Weights of a small multi-label image tagger: 8.21M parameters, 24-pixel images.
Rows from block 2, named by matrix and row number. Rows with one number belong to one neuron. Each number is 128 + 24 x the weight over its row's rms, rounded and kept within 0 to 255. All counts start at 0. After the name is the row's rms in percent of the matrix's.
# gate: MLP gate (model.blocks.2.mlp.gate.weight, 768x256), inputs 172-255
# fc1: MLP up (model.blocks.2.mlp.fc1.weight, 768x256), inputs 172-255
# fc2: MLP down (model.blocks.2.mlp.fc2.weight, 256x768, transposed), outputs 172-255
gate.602 093 [109 166 149 103 130 115 133 109 119 157 124 147  96 157 122 144 116 127 148 118 134 132  74 151 173 165 119 125 101 101 140 139 108  85 135 137 156 100 113 186  80  99 132 147 118 150 112 145 154 152 151 164 113  99 102 136 111 132  87  74 109 145 152 166 125 144 152 109 124  98 170  79 139 155 129 139 153 146 136 174 108 107 128 157]
gate.603 104 [150  95 128 116 170 137 154  92 154 127 162 106 149 166 162  81 125 114 132 130 113 157 119 176 109 102 116  89 151 114 122 127 121 158 111 115 106 165  96 136  91 130 101 139 176 173 126  98 147 145 146 115 111 118  81  96 149 107 129 143 144 129 111 153 101 101 128 112  88 143  59 111 131 134 141 124 136 130 131 114 148 123  85 103]
gate.604 108 [133 157 132 133 162 112 175 141 124 137 121 138 126 109  85  73 121 161 135 128  96 130 148 114 146 141 113 165 146 126 135  91 145 151 130 131 167 125 133 134 117 140 107 118 111 176 128 141 161 121  93  70 156 117 106 121 114 125 161 135 130 126 151 151 113 155  93 128 135 104 129 111  83 112 132 126 150 146 119 105 151 138 119 129]
gate.605 104 [117 110 108 120 144 144 155 123  94 140 120 109  93 120  78 141 148 106 110 107 169  91 116 125 153 101 127 167 151 132 134 150 147 124 105 127  78 125 148 125 120 134 151 109 144 119 143 115 125 175 109 159 128 146 139 134  76 105  94 101  73 116 155 105 122  97 101 133 164 124 141 124 139 124 109 150 160 122 117 129 135 123 140 148]
gate.606 114 [129 154 148 125 128 113 165 154 126  76 126 152 131 165 124  79 131 105 134  92 113 119 120 190 143 171 138  90 183 166 108 109 143  92 130 103  95 150  97 101 121 122 144 134 131 141 155 127 125 156 130 102 137 122 106 103 127 153 131 134  88 130  86 119 149 119 126 101 112 132 138 152 142 155 167 101  88 120 108 151  88 150 133 121]
gate.607 104 [117  86 126 158 117 134 155  84 154 102 104  57 140 138 144  47 147 122 146 117 135  98 125 165 124  89  72 144 111 118 151 100 163 127 130  99 136 127 103 111 128 140 138 108 146 118 132 126 133  71 129 130 127 164 109  99 138 164 127 124 135 126 163 118 113 115 151 149 135 131 165 147 142 152  97 168 165 105  98 140  74 147 111 134]
gate.608 098 [138 122 151 122 118 109 124  89  92 128 180  99 144 133 130 162 103 111 125 143 154 173 123 127 148 127 102 116 139 120 128 153 153 139 121 120 144 118 154 153 115 115  93 129 114 167  95 139 151  98 116 131 141 137 162 152  85 133 116 155 150 110 100 134  84 139 164 125 157 106  95 136  97 138 119 128 117 144  94 125 146 143 132 133]
gate.609 100 [121  86  99  93 149  75 105 175 101 142 147 162 110  86 125 116 127 147 149  95 173 135 104 132 142  87 138 163 131  95 118  85 140 109 129 144 149 129 118 155  89 130 151 127 165 117 132 100 135 107 128 104 116 150 158 123 153 143 137 178  91  98 119 143  99 147 158 145 105 186 115 127 155 133 183 185 128 133 141 140  98 118 110 132]
gate.610 096 [144 125  97  92 108 148 117 134 109 137 114 117 139 138 115 118 167 149 102 153 143 161 149 103 108 103 108 112 110 144 142  96 141 153 162 143 119  99 118 148 171 122 142 114 147 173 105 128 104 100 145  96 102 151 136 135  96 126 114 120  91 128 140 123 156 131 140 112 105 121 152 116 152 125  59 130 118 106 157 167 151 173 137 136]
gate.611 103 [135 137 184 114 161 112 149 133 103 132 161 134 135 111 158 160 149 132 125 121 111 111 160 117 149 140 144  97 103 150 106 171 119 109 180 132  86  94 101  91 102 139 120 121 167 157 102 120 128 118 131 132 122 112 117 106 178  91 145 107 164 110  76 126 156 110 121 124 145 118 131 148  85 155 126 124 106 125 131  87 129 143 144 162]
gate.612 097 [135 143 118 166 125 103 121 107 149 122 130 191 172 141 177 121 103 104 103 144 140  84 144  97 120 105 120 130 105  91 156 120 128 108 119 155 115 143 110 137 128 156 138 130 144 120 116 111 131 114 137 110 167 159  89 170 128 140 126  93 114 113 104 107 160 171 144 127 124 155 119 138 111 142 123 179 166  94  79 113 140 144 153 135]
gate.613 092 [136 169 109 153 103 177 134 157 157 121 118 133 132 122  86 153 111  91 134 149 140 140 130 127  86 157 129 131  69 144 109 154 127 144 170 134 123 165 146  95 107 147 137 151 117 193 151 157 126  87 132 120 112 132 105 142 110 159 117 107 150  89 123 118 150 128 125 119 129  82 124 110 110 141 145 128 127 114 111  94 130 126  66 146]
gate.614 098 [178 154 166 105  91 101 104 148 104 128 142 148  84 153 165 153 133 145 142  92 136 100 106 150 103 138 146 153 124  79 134 110  87 130 102 124 122  99 153 167 104 104 132 116 128 130  85  96  77 128 144 152 102 151 153 147 144 119 156 123 122 139 154 103 111 149  84 101 129 147 127 133 123 134 105 193  85 116 132 134 150 125 150 147]
gate.615 102 [145 141  66  94 107 126 116 117 108 120  74 108 152 141 178 139 151 140 181 123  88 138  88 156 151  97  85 161 123 114 168 131 175 103 117 184 107 114 159 123 109 117  78 129 156 104 100  98 173 118 103  99  83 142 132  96 124  92 127  79 160 139 150 125 130 140 140 139 123 135 124 182 157 117 132 125 126 138  96 150 123 109 154 123]
gate.616 106 [133 114 120 124 133 131 139  99 151 111 129 100 147 168 147 126 126 152 116 136 138 144 147 137 131 143 109 150 154 169 113 113 158 108 135 184 121 119 111 177 148 152 166  98 104 144  94 117 176 108  92 142 124 134 134 158 133 105 127 161 135 145 128 121 165 114 147 139 117 113 176 123 146 123 120 143  93 123 146 113 115 155 137 147]
gate.617 105 [103 129  93 116  84 145 130 116  78 122 108 114 116 146 159 115 113 156 133  99 117 123 136 143 147  80 140 127 108 152 101 143 135 100 135  92 108 148 100 101 128 132 105 104 122 102 110 107 124 105 130 120  99 115  96 109 107 145 153 153 101 155 109 123 123 108 107 114 112 104 139  93 124 128 131 170 144 177  88 107 140  90 172 137]
gate.618 113 [ 99 137 104 105 150 142 167 108 137 117 115 190 175 142 117 146 104 110 143 157  96 108 108  83 174  88 152 118 139 119 123 137  93  99 128 170 129 142 123  97 165 132  99 132  95 146 150  89 123 123 173 143 101 138 105 103 153 156 170 165 110 106 114  86 162 142 127 123 145 149 118 183 160 159 127 142  87 125 150 128 125 141 127 114]
gate.619 094 [187 104 152 146 121 144 103  68 130  86 160 112 125 133  83 135 147 164 124 121 112 109  99  88 148 113 105 152 117  43 121 125 157 141 124  84 165 126 131  79 125 125  91 144  97 131  86 104 131  69 125  87 172 114 117 107 121 127 156 148 133 100 170 130 127  82 141 180 119 135 123 143 128 158  95 148 122 156 116  98 116 183 106 161]
gate.620 090 [ 99 104 156 136 182 100 147 121 140 129 152 140 165 147 132  95 117 114 181  90 103 121 125 138 173 158 103 108 139 183 131 128 129 121 160 138 146 112 132 120 142 130 127 123  86 117 136 113 130 110 154 127 125 112 123  92 103  69 107 135 123 117 122 140 102 108 113  88 125 135 136 138 100 149 134 117  82 112 105 120  95 130 180 176]
gate.621 105 [ 93 144 167 144 144 136 142 103 107 158 150 128  75 171 166 117 180 134 140  93 107 131 138 144 138 133 100 140 113  76 103 130 171  78  88  91 124 114 159 103 109  97 162 116 139 150 100 127 138 126 120 112 166 130 116 135 116 144 148 142 124 104 169 114 122 110  81 132 114  89 133 119 118 129 145 144 138 131 143 112 115 139 132 150]
gate.622 114 [ 85 125 131 133 121 123 138 118 130 146  98 116 150  90  89  97 115 161 124 105 105 102 133  76 132 125 132 107  95 123 111 139 135 134 114  85 121 152 192 169 136 131  84 141 116 128 121 165 106 137 164 138 112 146 164 127 121 106 112 107 124 120 138  90  98 142 148 146 131 146  80 152 153 100 124 145 100 112 158 149 197  98 125 143]
gate.623 102 [159 138 140 101 137  40 143 161 116 117 110 138 132 148 124 149 153 133 147 117 125 114 127  97 121  95 144 157 163 118 115 147 124  87 136 137 152 159 109 155 142 124  96 146 135 151 114  92 140 142 130 143  96 130 139 139 105 120 126 106 171 125  76 118 123 110 112 131  84 127  79 120  78 135 103 169  83 153  89 142 140 135 148 127]
gate.624 079 [120  97 117 142 139 107 136 166 134 143 123 140 167 138 171 126 114 184 142 108 141 134 122  89 115 142 149 104 144 122 142  93 123 190 103 137  88 121  82  84 134 125 119  68 110 123 131 117 128  96 111  88 131 126 105 145  97 100 111 124 115  61 114 113 133 140 123 169 124 167  91 138  79 105 136  91 131 123 132 148 170 192 167 129]
gate.625 100 [137 113 153  84 170 164 148  63  74 127 140 112 113 120 127 161 164 139 154 127 137 170 168 131 166 111 162 146 126 146 147 152  79 105 143 121 158 116 109 120 127  88 141 110 107 137 140 148 110 169 118 129 157 131 128 133 127 119 133 101 153 126 144 139 167  95 120 145 128 127 109 122 119  92 143 141 143 117 167 138 139 138 110 143]
gate.626 107 [116 133 101 160 139 115  98 173 113 150 117 128 130 142 131  78 175 152 110  99 128 122 101 108 148  91  95 136 111 159 133 131 113 110 105 113  73 105 172 157 113 141 115 100 137 147 138  75 153 108 194 104 103 119 121  94 100 128 106 144 158  78 116 123 124 142 108 134 101 132 146 150 127 149 125 159 152 146 139  83 108 146 141 152]
gate.627 097 [117 137 118 127 139 149 151 124 107 145 133 105 145 167 129  72 158 123 175 113 111 150 149 134 128 121 112 115  69 112 149 118 108 135 149 122 107 136 188  94 123 124 144  99 154 146  97 108 144 162 141  81 130 127 136 131 126 156  99 147  83 122 125 138 101 125 138 190  66 130 157  70 122 104 173 178 116 141 107  93 139 113 125 146]
gate.628 099 [128 149 105  94  96 119 155  97 106 124 103 133 102 123  90 151 158 113 107 158 143 119 114 134 117 133  98  65 119 111  90 150 160 145 142 139 150 133 149 146 104 139 111 115  82 134 155 129  99  93 147  77  85 120 111 125 139 111 116 110 164 109 101 126 137 139 160 127 129 133 109 153 134 143 127 160 125 134 131 160  74 107  98 134]
fc1.602 081 [185 154 159  99 117 115 150 122 123 123 149 143 141 125 153 109  75 137 139 119 179 118 104 138 140 165 132  77 104 102 130 110 102 125 152 110 137 144 122 157  94  97 124 153 105 140  94 121 126 111  92 126  88 103 139 175 145  95 115  85 111 122 116 148 178 106 174  81 107 110 156 128 125 134 111 106 119  99 117 191  86 114 136 155]
fc1.603 104 [ 91 131 127 132 112 150 104 127 121 131 167 139  97 163 165 137 142 103  92 141 127 110 116 146  93 148 134 144 116 120 163 166 108 138  99 169 122 115 146 138 114 118  76 102 113 119 118 155 148 208 133 125 119  80 156 139 143  93 135 163 145 101 118 131 157  99 129 120 159  98 126 157 105  95 117 112 115 107 121 127 130 125 143 142]
fc1.604 107 [145 130 135 111 123 133 118 116 103 105  93 114 149 147 156 129 114 113 153 132 127 130 127 125 117 163 116 152 145  85 118 192 169 123 127 143 123 141 117 138 119 153  91 133 143 161 125 113 143  99 119 147 170 113  74 103  92 109 125 134 146 168 126 183 129 144 113 102 135 108 117 108 115 109 131 131  82 154 134 113 117  96 126 153]
fc1.605 104 [140 113 170 132 116 128 157 140  82 161 153 141  83  97 119 130 139  89 133 137 157 117 114 123  85 146 125 107 124 126  97 140 131 141 100 128 154 142  93 162 122 113 119 167 131 130 147  98 111 158 154 123  92  95  68 145 148 108 110 113 119 152 128  91 153 112 112 115 109 137  94 126 132 111 110 113 122 136 124  99 121 134 108 144]
fc1.606 102 [144 144  89 137 135 115 118 114 166 159 149 104 170 121 170 117  79 154 188 134 105 137 119 125 105 135 163 123 173 128 155 107 118 129 154 130 128 114 143 126 134 118 140 128 159 101 125 108  99 132 166  88 127 132  71 105 148 106 153 118 106 131 134 133 149 147 157 106 138 153 123 133 172 116 123 115 150 149 122 136 103  94 109 149]
fc1.607 102 [132 164 130 116 121 110 143 136  99 140 160 115 141 122 109 140 135 126  74  79  85 138  96 138 132 124 125 138 158 124  97 160 121 129 102 157 158 109 131 131 174  98 150  95 139 138 100 106 135 119 140 131 149 163 132 127 147 137 152  77 122 138 142 141 159 137 106 173 116 110 122 130 132 121 147  93 132 100  72 154 133 108 118 157]
fc1.608 093 [151 117  84  86 174 130 150 144 131 137  77 131 119 119 154 122 101 109 171 113 136 124 134 129 116  84 122 119 170 158 104  84 145 132 103 113 113 139 157 110 144 114 106 103 119 118 111 107 134 103 118 134 146  89 119  87 115 137 139 153 133 149 133 115 117 160 151 130 138 142 126 138 111 164 129 139 126 134 161 119 130  98 157  94]
fc1.609 103 [ 87 169 117 184 128 146 131 122 155 157 116 135 111 157  83 100 111  99  87 107 135 161 130 119 145 139 158 105 136 162 144 139 154 162 125 124 102 106 139 145 120 136 132 113 103 169 101 152 131 154 129 132 120  97  90 101 112 145 158  97 135 133 129 106  80 100  81 167 123 107 134 137 130 114  68  94 125 139 107  95 148 173 107 141]
fc1.610 093 [124 117 159 136  90 100 107 117  96 142 141 162 132 149  67 179 166 127 112 153 103 112  68 135  97 160 164 125 114 136 123 141 117 101 116 131 132  88 152 132 118 158 114  97 140 105 116 120 129 150 144 116  98 115 143 103 131 138 136 162 121 130 108 154  75 133  87 106 163 118 167 156  63 147 116 170 109 166 153 119 140 152 152 150]
fc1.611 111 [124 111 160 126 168 145 147 115 192 108 117 118 142 148 118 113  70 118  97 132 122  79 149 100 160 106  89 121 129 146 145 115 110 149 107 163 104  88 115 151  91 114 110 184 118 122 108 122  98 110 155 146 172 143 122  79 109 134 158  79 156  99 129 106 102  89  91 110  96 153 121 100 120 125 102 108 151 103 116 145  91 108 160 155]
fc1.612 092 [197 131 102 127 119 127 162  92 116 128 103 105 125  92 140 120 136 131 155 150 100 153 143 142 103 116 178 111  78 126 174 106  98 119 139 164  90 118 131 143  86 146 187 135 139 138 107 115 153 166 128 145 130 145 120  82 124 112 116 120 123 150 126 137  95 130 132 145 118 125  89 119 149 119 127 104 126 107 122  96 113  77  82 128]
fc1.613 092 [147 120 103 138  94 120 131 103 132 124  89 143 138 103 135 159 112 120 119 141 101 149 144 110  87 201 163  92 136 131  89 128 104 149 179 131 118 136 144 135 119 137  89 159 114 178 153  95 143 132  99 162 120 128  55 109 113 159  92 150 142  93 127 101 136 110 117 141 114  97 133 112 153 147 172 134 105 119 158 107 118 136  90 144]
fc1.614 100 [101 118 128 135 139 109 128 138 129 178  81 114 119 132  91 106 133 143 151 161 160 104 129 120 138 106 145 150 137 152 193 116  91 139 154  79 148  94 133 111 152 181 147 170 138 118 111 126  81 124 148 139 119 142 162 140 145  95 107 115 128 114 114  87 162  96 117 123 132 121 124 121 130 143  91 129  71 132 130 153 145 153 136  98]
fc1.615 097 [ 94 131  95  82 123 117 116 144  91 134 101  96 127 133 138  99 161 120 140 129 158 169 129 133 126 155 105 161 130 176 152 111 124 149  85 177 134  64  94  86 148 139 134 107 148 157 163 100 152 119 103 115 133 119 164 116 139 108 130  81 122  98 140 130 133  92 119 115 140 101 113 170 163 133 104 100 113  92  81 146  99  99 146 166]
fc1.616 098 [150 137 119 102 120 142 136  98 124 135 123 102  82 132 108  97 124 121 153 120 173 124 130  85 135  93  88 124 155 170 142  93 172 112 167 105 142 126 110 120 112 140 124 136  81 150 128 101  78 145 125 138 160 125 115 150 129 136 144  94 127 114 101 124 135 121 119 172 148 159 148 118 116 113 128 134 133 105 131 143 118 120 130 186]
fc1.617 097 [128 132  95 119 102  97 100 113 101 172 110 178 136  88 138  93 152 103 155 126 129 173 155 111 151 103 135 147 138 125 117 109 104  71 166 151 130 112 132 137  72 143 169 155 115 142 123 142 130  90 126 114  99 114 116 149 141 115 144 147 127 115 128 121 174 114 146 137 148 123  95 105 141 154 133  94 121 116 111 133 166 143  78  91]
fc1.618 109 [167 115 102 110  93 126 138 148 134 115  85 125 109 135  84 147 129 106 127 124 151 111 132 149 178 161 130 103 164 153 145 144 135 113 151 138 143 110 130  78 140 118 107 108 141  98 103 130 126 148 156 124 152 116 142 177 128 112 167 123 137 141 112 114 132 147 147 137 107 114  93 144  70 148 142  85 108 105 126 101 144 126 170 104]
fc1.619 098 [ 87 116 146 133 111 118 129 151 141 112 113 106 115  91  96 133 156 166 117 117 131 149 138 145 149 141 129 149 127 117  86  91 141 143 101 140 145  77 126 168 122 141 111 133 142 113 105 111 109 158 118 157 160  93 128 136 165 108 103 139 113  99 145 104 146 167 133 115 100 118 177  80 164 151 156 158 132 139  99 128 158 118 108  91]
fc1.620 084 [144 135 110  96 151 110  87 150 164 128 104 123 155 107 107 160 135 124 142 156  91 167 113 114 149  83 110  77 104 128 149 114 154 157 140 150 155 149 110 139 114 132 206 189 185 149  94 118 122  85 121  88  99  97 113 135 123 118 126 140 106 140 121 106 143 135 115 169 144 125 160 129 128 132 126 117 132 132 107 122 109 116 149  93]
fc1.621 113 [153  98 144 141  93  87 101 121 145 116 118 128 137 108 133 117 139 158 158 100  97 113 125 139 104 123 149 203 150 143 191 129 135 147 111 128 113 154 128  63 119 151 139 160  93 149 110 126 136 134 143 102 115 110 152 141 129 106 127 119 159  78 126 160 123 127  97 155  78 115  92 135 125 149 178 135 116 163  86 105 104 146 158 107]
fc1.622 101 [ 76 130 146 160 147 124 123 104 127 119  85 142 120 147 106 121 140 126 119 149 116  87 132 160 150 153 100 131 136 117 122  91 153 137 133 113 153 134 145  91 121  75 138 136 146  93 134 129 169 108 122 129 114 134 167 126 143  78 125 167 111 137 130 121 134 125 143 101 132 112 102 122 116 142 110 165 122 148 138 161 151 144 153 103]
fc1.623 105 [129 134 130 137 162  57 171 125 118 133 103 168  98 149 124 142 150 128 129 108 136 157 130 104 123 110 159 138 114 146 100 135  88 135 132 168 131 135 110 148 128  90 149 151 140 106 101 151 108 157 142 161 111 110 155 131 117 113 110 115 161 139 154 117 127 112 102 110 131 118 127 157 137 131  94 158 122 114 151 110 149 180 162 125]
fc1.624 087 [134 124 119 142 118 164 118 142 124 116 146 126 159 122 161 109 103 137 141 139 186 131 151 111 141 153  93  87 132 148 171 132 135 151  95 183 116 123 134 106 169 108 123 143 115  95 111 116 107 119 137 116 151 128 110 111 122 116 126 111  81 133 139 107 150 150 125 143  87 118 131 107 133  78 138 106 112 134 162 127 153 150 143 182]
fc1.625 103 [148 157 149 131 137  83 107 126 112 153 107 110 131 136 120 160 201 175 163  97  69  93 154 100 120 101 106  71 115 119 157 103 137  79 136 123  99  99 132 137  58 113 106 157 102 138 105 158 129 138 109  75 149 105 134 117 122 125 128 129 113 110 133 133 127 190  80 132 114 152 139 102 141 116 131 125 108 121 100 134 110 173 139 125]
fc1.626 113 [123 151  82 124 119 115 148 123 169 116 154 134  99 135 150  97 154 101 166 150 107 136 103 133  91  98 101 169 169 118 106 141 170 122  98 101 104  97  98 131 114 146 135 122  88 128 127 149 145 129 138 105 119 161 111 149 147 125  91 159  79 172 119 147 111 112 130 146  99 118 118 113  97 147 120  55  80 168 145 159 140  83 119 167]
fc1.627 097 [130 151 153 128 115 124 153 122 126 145 108 153 170 173 105 102 152 123 106 107 112  63 118 152 156 134 102 143 124  97 186 140 177 113 127 146 126 142 143  94 131 105 127 114 126 141 164 119 118 111 145 129 137 151 137 108 124 153 127 109 146 127 147 130 117  81 122 158  96 113 198 114 131  59 176 143 178 156 150 147 100 138 110 136]
fc1.628 100 [134  95 159 142 131 129 108 114 134 115  95 108 132 100 143 149  81  94 117  93 100 161 126  80 136  91 135 196 130 118 140 137 113 138 129  69 132 126 157 160 117 100 135 132 184 141 145 135 139 137 121 116 160 161  81  99 106 122 158 167 101 159 150 129 125 138 101 120 121 111 143 113 121 125 142  99  98  98 133 109 131 143 141 160]
fc2.602 080 [151 147 133 126 137  95 113 113 137 114 135 104 111 134 128 136 154 147 175 165 120 136 122 164 125 125 109 117 143 166 147 149  78 152 147 114 104 134 135 116 126 122 113 141 140  85 121 118 129 148 125 118 137 135 134 134 122 137 144  85 147 148 172 121 139 170 150 162 157 114 129 126 113 103 117 116 167 132 114 127 191 116  87 129]
fc2.603 112 [105 120 101 112 107 107 120 145 103 111  99 155 118  73 121 115  92 135 154 167 122 146 115 152 115 132 102 105  96  78 107 109 115  90 164 123 107 100 122 127 139 121 165 119 128 196 144 123  84 156 144 114 134 143 114 131 102  79 127 173 143 107 126 110 109  89 103 108 133 105 110 142 133 127 193  81 140 146  97 134 141 153 111  95]
fc2.604 111 [124  59 110 107 114  84 114 143 139 142 119  97 122 121 109 101 118 106 143  96 128 121 115 124 163 143 158 158 106 136 113 109 140 137 123  91 109  82 102 152 120 108 151 139 106 100 169  96 114  89  92 162 130 151 165 136 127 139 125 102 125 122 148 103 129 171 135 147 137 114 132  99  54 130 100 136 107 143 180 160 122 117 118 108]
fc2.605 114 [ 84 155 131 115 111  98 125 115 125 101 115 126 135 170 162 152 144 134  89 107 109 138 137 167 130  99 129  99 128  98 151  98  94 150  96 102  97 131 154  98 126 125 149  87 152  82 168 140 114 109 114 120 150 167 204 144 144 124 116 135 172  91 137 147 129 141 114 157 134 100 163 159 112 147 105 130  86 130 142 167 159 131 132  97]
fc2.606 108 [143 140 142 103 138 140 133 122 110 130 166 102  80 141 114  83 100  83 127 121 136 110 133 150 127  90  77 111 102 123 151 177 117 134 167 133 144 157 127 137 160 116 112 127 143 128  76 148  95 154 109 155 122  91 143 112 124 175 100 104 152 105 147  98 110 127 129 133 120 143 126 142 146 124 120 136 144 128 148 137 116  63 103 128]
fc2.607 109 [157 106 102 125 131 112 140 102 115  95 104  57 130 135 145 110 121 141 132 132 116 141 115 141 112 101 123 134  87  79 136 167 134 141  96 141 126 124  99 172 147 140 177 150 121 117 138 162 121 126  88 166 159 176 119 126 138 126 117 185 115 140 152 121 128 107 144 137 151 137 154 102 141 135 121 167 158 161 102 136 131 138 157  99]
fc2.608 094 [163  88 146 136 111 113 153 127 154 115 125 107 130 111 172 151 121 147 130  94  97 138 153 118 135 118 114 111 116 126  63 135 176 149 114 141  85 100 128 142 122 120 113  76 127 111 134 150 147 136  84 118 103 141 111 156 163 159 110  98 121 148 111 106  90 131 167 103 120 164 124 134 109 129 109 124 139 103 160 136 106 135 137 142]
fc2.609 102 [115 125 144 147 116 167 119  84 124 124 112 155 149 125  66 142 161 148 127 169 114 158 112 150 142 135 121 175 122 160 153 138 107 111  96 170  86 152 100 101 131 124 144 113 163 160 139 150 110 141 140 157 118 114 145 105 162 150 185  89 104 100 114 128 144 168 137 162 120 127 109 124 149 101 107 136 111 150 111 157 118 132 148 143]
fc2.610 095 [128 123 156 117 154 164 134 126 105 131 174 130 101 144  84 110 103 196 130 112 138 113 126 142 132 117 129 116 106 112 143 140 138 120 134 134 110 121 128  98  92 123  94  96 136  99 126 115 168 142 157 161 118 103 122 134  92 139 129 135 136 121 186  54 120 100 144 118 140 141 134 130 115 121 142  83 127 129 125 177 167 115 138 154]
fc2.611 104 [162 123 151 138 161 134 177 119 147 146 115 145 109 154  74  78 147 121 163 120 181 221 139 116 153 108 143 124 141 144 124 127 103 107 170 126  95  88 141 125  89 135 115 115 159 160 173  93 151  95 121 133 105 117 119 139 117  95 119 105 106 133 158 134 120 133 109 137  89 110 146 106  83 122 112 138 126 128 173 133  97 147 126 180]
fc2.612 096 [ 92 122 142 116 136 163  80 148 142 112 148  95 108 170 165 118  91 143 116 148 163  94 140  84 133 123  98 135 149 100 102  92 146 117 139 100 165  95 183  82 114  90 107 164 155  89 139 133 117 173 135 123 105 116 124 173 130 149 149 141 114 164 122  75 164 118 102 117 144  98 118 135 127 121 118 114 118 109 104 104 143 137 120 104]
fc2.613 091 [151 146 157 104 159 152 132 143 120 108 130 129 162 154 127  64 128 129 121 113 154 174 130 123 134  87  99 118 136  97 155  96 133 117 143 143 132 122 104 168 145 141 133 148 117 142 146 109 111 116 160 138 101 123 153 176 129 127  93 164 107 108 146 140 118 136 154 132 121 121 124 111 142 105 102 108 124 137 113 162 114 162 140 104]
fc2.614 101 [108 114 120  98 118 153 118 143 139 108 128 125 124 116 130 164 124 118  92 132 110 152 110 152 117 111 162 164 114  95 119 176 183  85 148 159 138 131 142 126 133  98 101 119 128 111 184 136 154 108  82 151 155 109 108 112  52 148 108 162  81 117 126 133 140 154 125 154 152 169 142 172 178 128 159 147 185 141 145 125 141  99  99 166]
fc2.615 091 [122 130 184 117 107 126 148 118 112  90 160 125 143 153 134  76 119 146 138 141 117 112 107 122 126 163 104 174 158 127 139 104 158 131 199 104 126 160 152 154  97 104 111 136 114 113 116 153  74 120 142 112 114 135 140 121  88 152 134 133 132  97 100 110 153 113 130 160  94 157 109 168 114 131 101 145 111 122 144 161 150 134 138 167]
fc2.616 100 [116 126 143 155 109 158 119 109 140 111  87  90 159 125  98  95 137 168  96 113 145 154 122 116 177  85 166 132 139 137 176 153 144 149 121 143 114 107 183 102 125  79 158 101 111 151 120 164 121 127 126 107  92 119 103  84 113 139 137 133 130 131 130 120 111 114  94 114 163 133 111 135 132 126 156  93 120 128 135 175 108 110 132 133]
fc2.617 104 [118 130 167  96 166 112 148 157  82 153 125 139 141 142 105 127 110 111 146 121 142 126  96 136 113 120 108 127 114 153 116 132 100 132 124 103 135 125 142 141 160 118  98 129 150 141 158 115  93  93 120 132 160 136 112 139 187 160 104  93 121 118 131 137 139 109  93 115 145 164 108 116 148 131 108 117 136 121 103  91 140 104 133 126]
fc2.618 114 [179 120 124 121 141 136 126 138 120  77 154 119 118 176  87 115 144 155  97 145 134  96 169 132 142 125 124 105 177 146 151 131 110 175 118 128 129 145 132  90 198 153 124 131 140 112 136 171 154  82 139 152 121 108 172 148 109 120 131 106  95 135  91  99 123 131  95  84 106 121 116 123 117 121 105 139 144 117 114 161 169 130  94 125]
fc2.619 097 [151 116 134 157 143 141  99  99 123 110 151 114 114 153 136 112  91 148 158  92 113 110 151 111 160 138 122 107 194 148 125 119 145 159 129 138 131 129 100  97 109 159  94 151 126 167 127 167 152 120 125  91 124 135 106 133 101 141 125 168 101 123 119 129 138  88 144  96 102 143 103 107 136 153 104 114 169 120 158 106 160 130 118 106]
fc2.620 084 [112  75  80 110 140 144 116 168 137 104 181 114 112 144 122 110 145 102 110 119  99 139 148 125  83 146 136 110 138  85 114 148 140 123 126 119 123 147 123 104 103  92 146 138 120 122 147 115 126 167 127 160 118 166 137 132 189 147 125 140 165 117 136 164 133 131 151 125 114 131 126 190 152 134 125 191 159 163 136 139 172  95 135 127]
fc2.621 105 [105 122 176 114 137 142 107 136 140 138 114 157 150 137 121 134 115 106 149 127 110 154 155 149 147 135 117 108 102 126 130  77 108  90 137 140 132 114 109 135 132 106 165  84 130 115 178 165 137 124 125 100 136 115 114 144 162 135 172 118 135 135  72 134 117 169 159 124 124 126 156 125 153 122 128 108 123 106 114 123 152 159 153  78]
fc2.622 107 [133 144 123 108 132 132 146 145 155 108 134 122 159 116 130 169 107 122 127 142 101 146 117 178 150 114 142 158 137  85  99  75 131 136  91 171  88 159 119 153 139 160 130 166 112 110 161  96  99 137 146 113 154 150 139 123 137 128 117 144 175 105 100 129  97 147 128 144 121 163 136 144 113 112 113 103 129 162 106 152 145 128 117 139]
fc2.623 097 [100 145 114 151 116 115 119 142 122 123  82  85 130 137 132 163 119 164 133 119 151  97 108 143  93 148 120 107 125 124  97 156 136 135 119  97 162 110 166  98 169 130 132 157 120 163 142 123 137 137 115 120 104 124 101 160 111 108 119 149 180 158 119 150 109 141 124 133 158 128 162 137 114 117 162 151  98  72 111 145 109 150  86  88]
fc2.624 084 [ 89  96 123 160 120 136 108 125 107 157 134 105 109 177 136 104 127  83 134 146 144 125 131 121 109  95 135 130 118 123 115 172 147 160 177 143 108 129 154 161 112 145 119  81 109 143 133 135 127 162 161 144 123 134 165 108 130 113 150 124 151 148  72 128 141 128 138  95 121  77 129 113 168 125 103 178 116 115 153 146 100 102 100 102]
fc2.625 101 [115  76  87  94 117 111 149 145  86 155 162 161  93 126 137 123 126 123 123 194 130 122  80 163 128 113 114 122  68 123 153 126 129 152 101  94  83 105 135 123 141 111 135 103 121 132 127 115 112 117 123 146 182 148 127 132 110 117 106 161 139 168 160 139 132 113  96 100 162 171  94 149  87 126  93 125  81 162 126 115 109 107 165 164]
fc2.626 115 [116 137 198 156 108 140 143 111 146 139 133 129 135 145 132 121 142 155 111 124 116 164 122  86 149 135 135 102 135 150 126  74 118 140 177 117 135 145 160 124 169 149 145 120 146  85 105 107 149 127 113 153 144 131 120  78 126 168 165  89 183 122 110 139 152 143 139 102 101 127 141 195 135 189 144 153 158 118 134 157 123 142 164 128]
fc2.627 107 [100 104  90 126 149  71  73 117 147 139  84 156 151  95 169  76  89 120  91 165 173 123 106 113 100  96 120 117 180  91 124  95 101 144 154 114 123 122 110 157 142 162 158  95 110  95 154 132 152 155 133 175 130 155 129 172 122 146 134 145 151 123 146 115 121 133 171 133 128 118  98 138 139 143 130 157 136 111 116  55  91 140 140 123]
fc2.628 101 [164 169  84 160 133 141 171 130 106  73 148 162 139  88 128 137 106 128  98  77 131 145  87 107 159 143 139 152 153  94 151 132 101 120 118 146 115 149 180 130  75 149 143  65  99 112 136 137 164 145 126 150 152 107 122 113 145 128 164 100 109 121 159 146 111 134 112 121 129 152  90  87 106 180 123 115 117 133 102 154 151 137 123 115]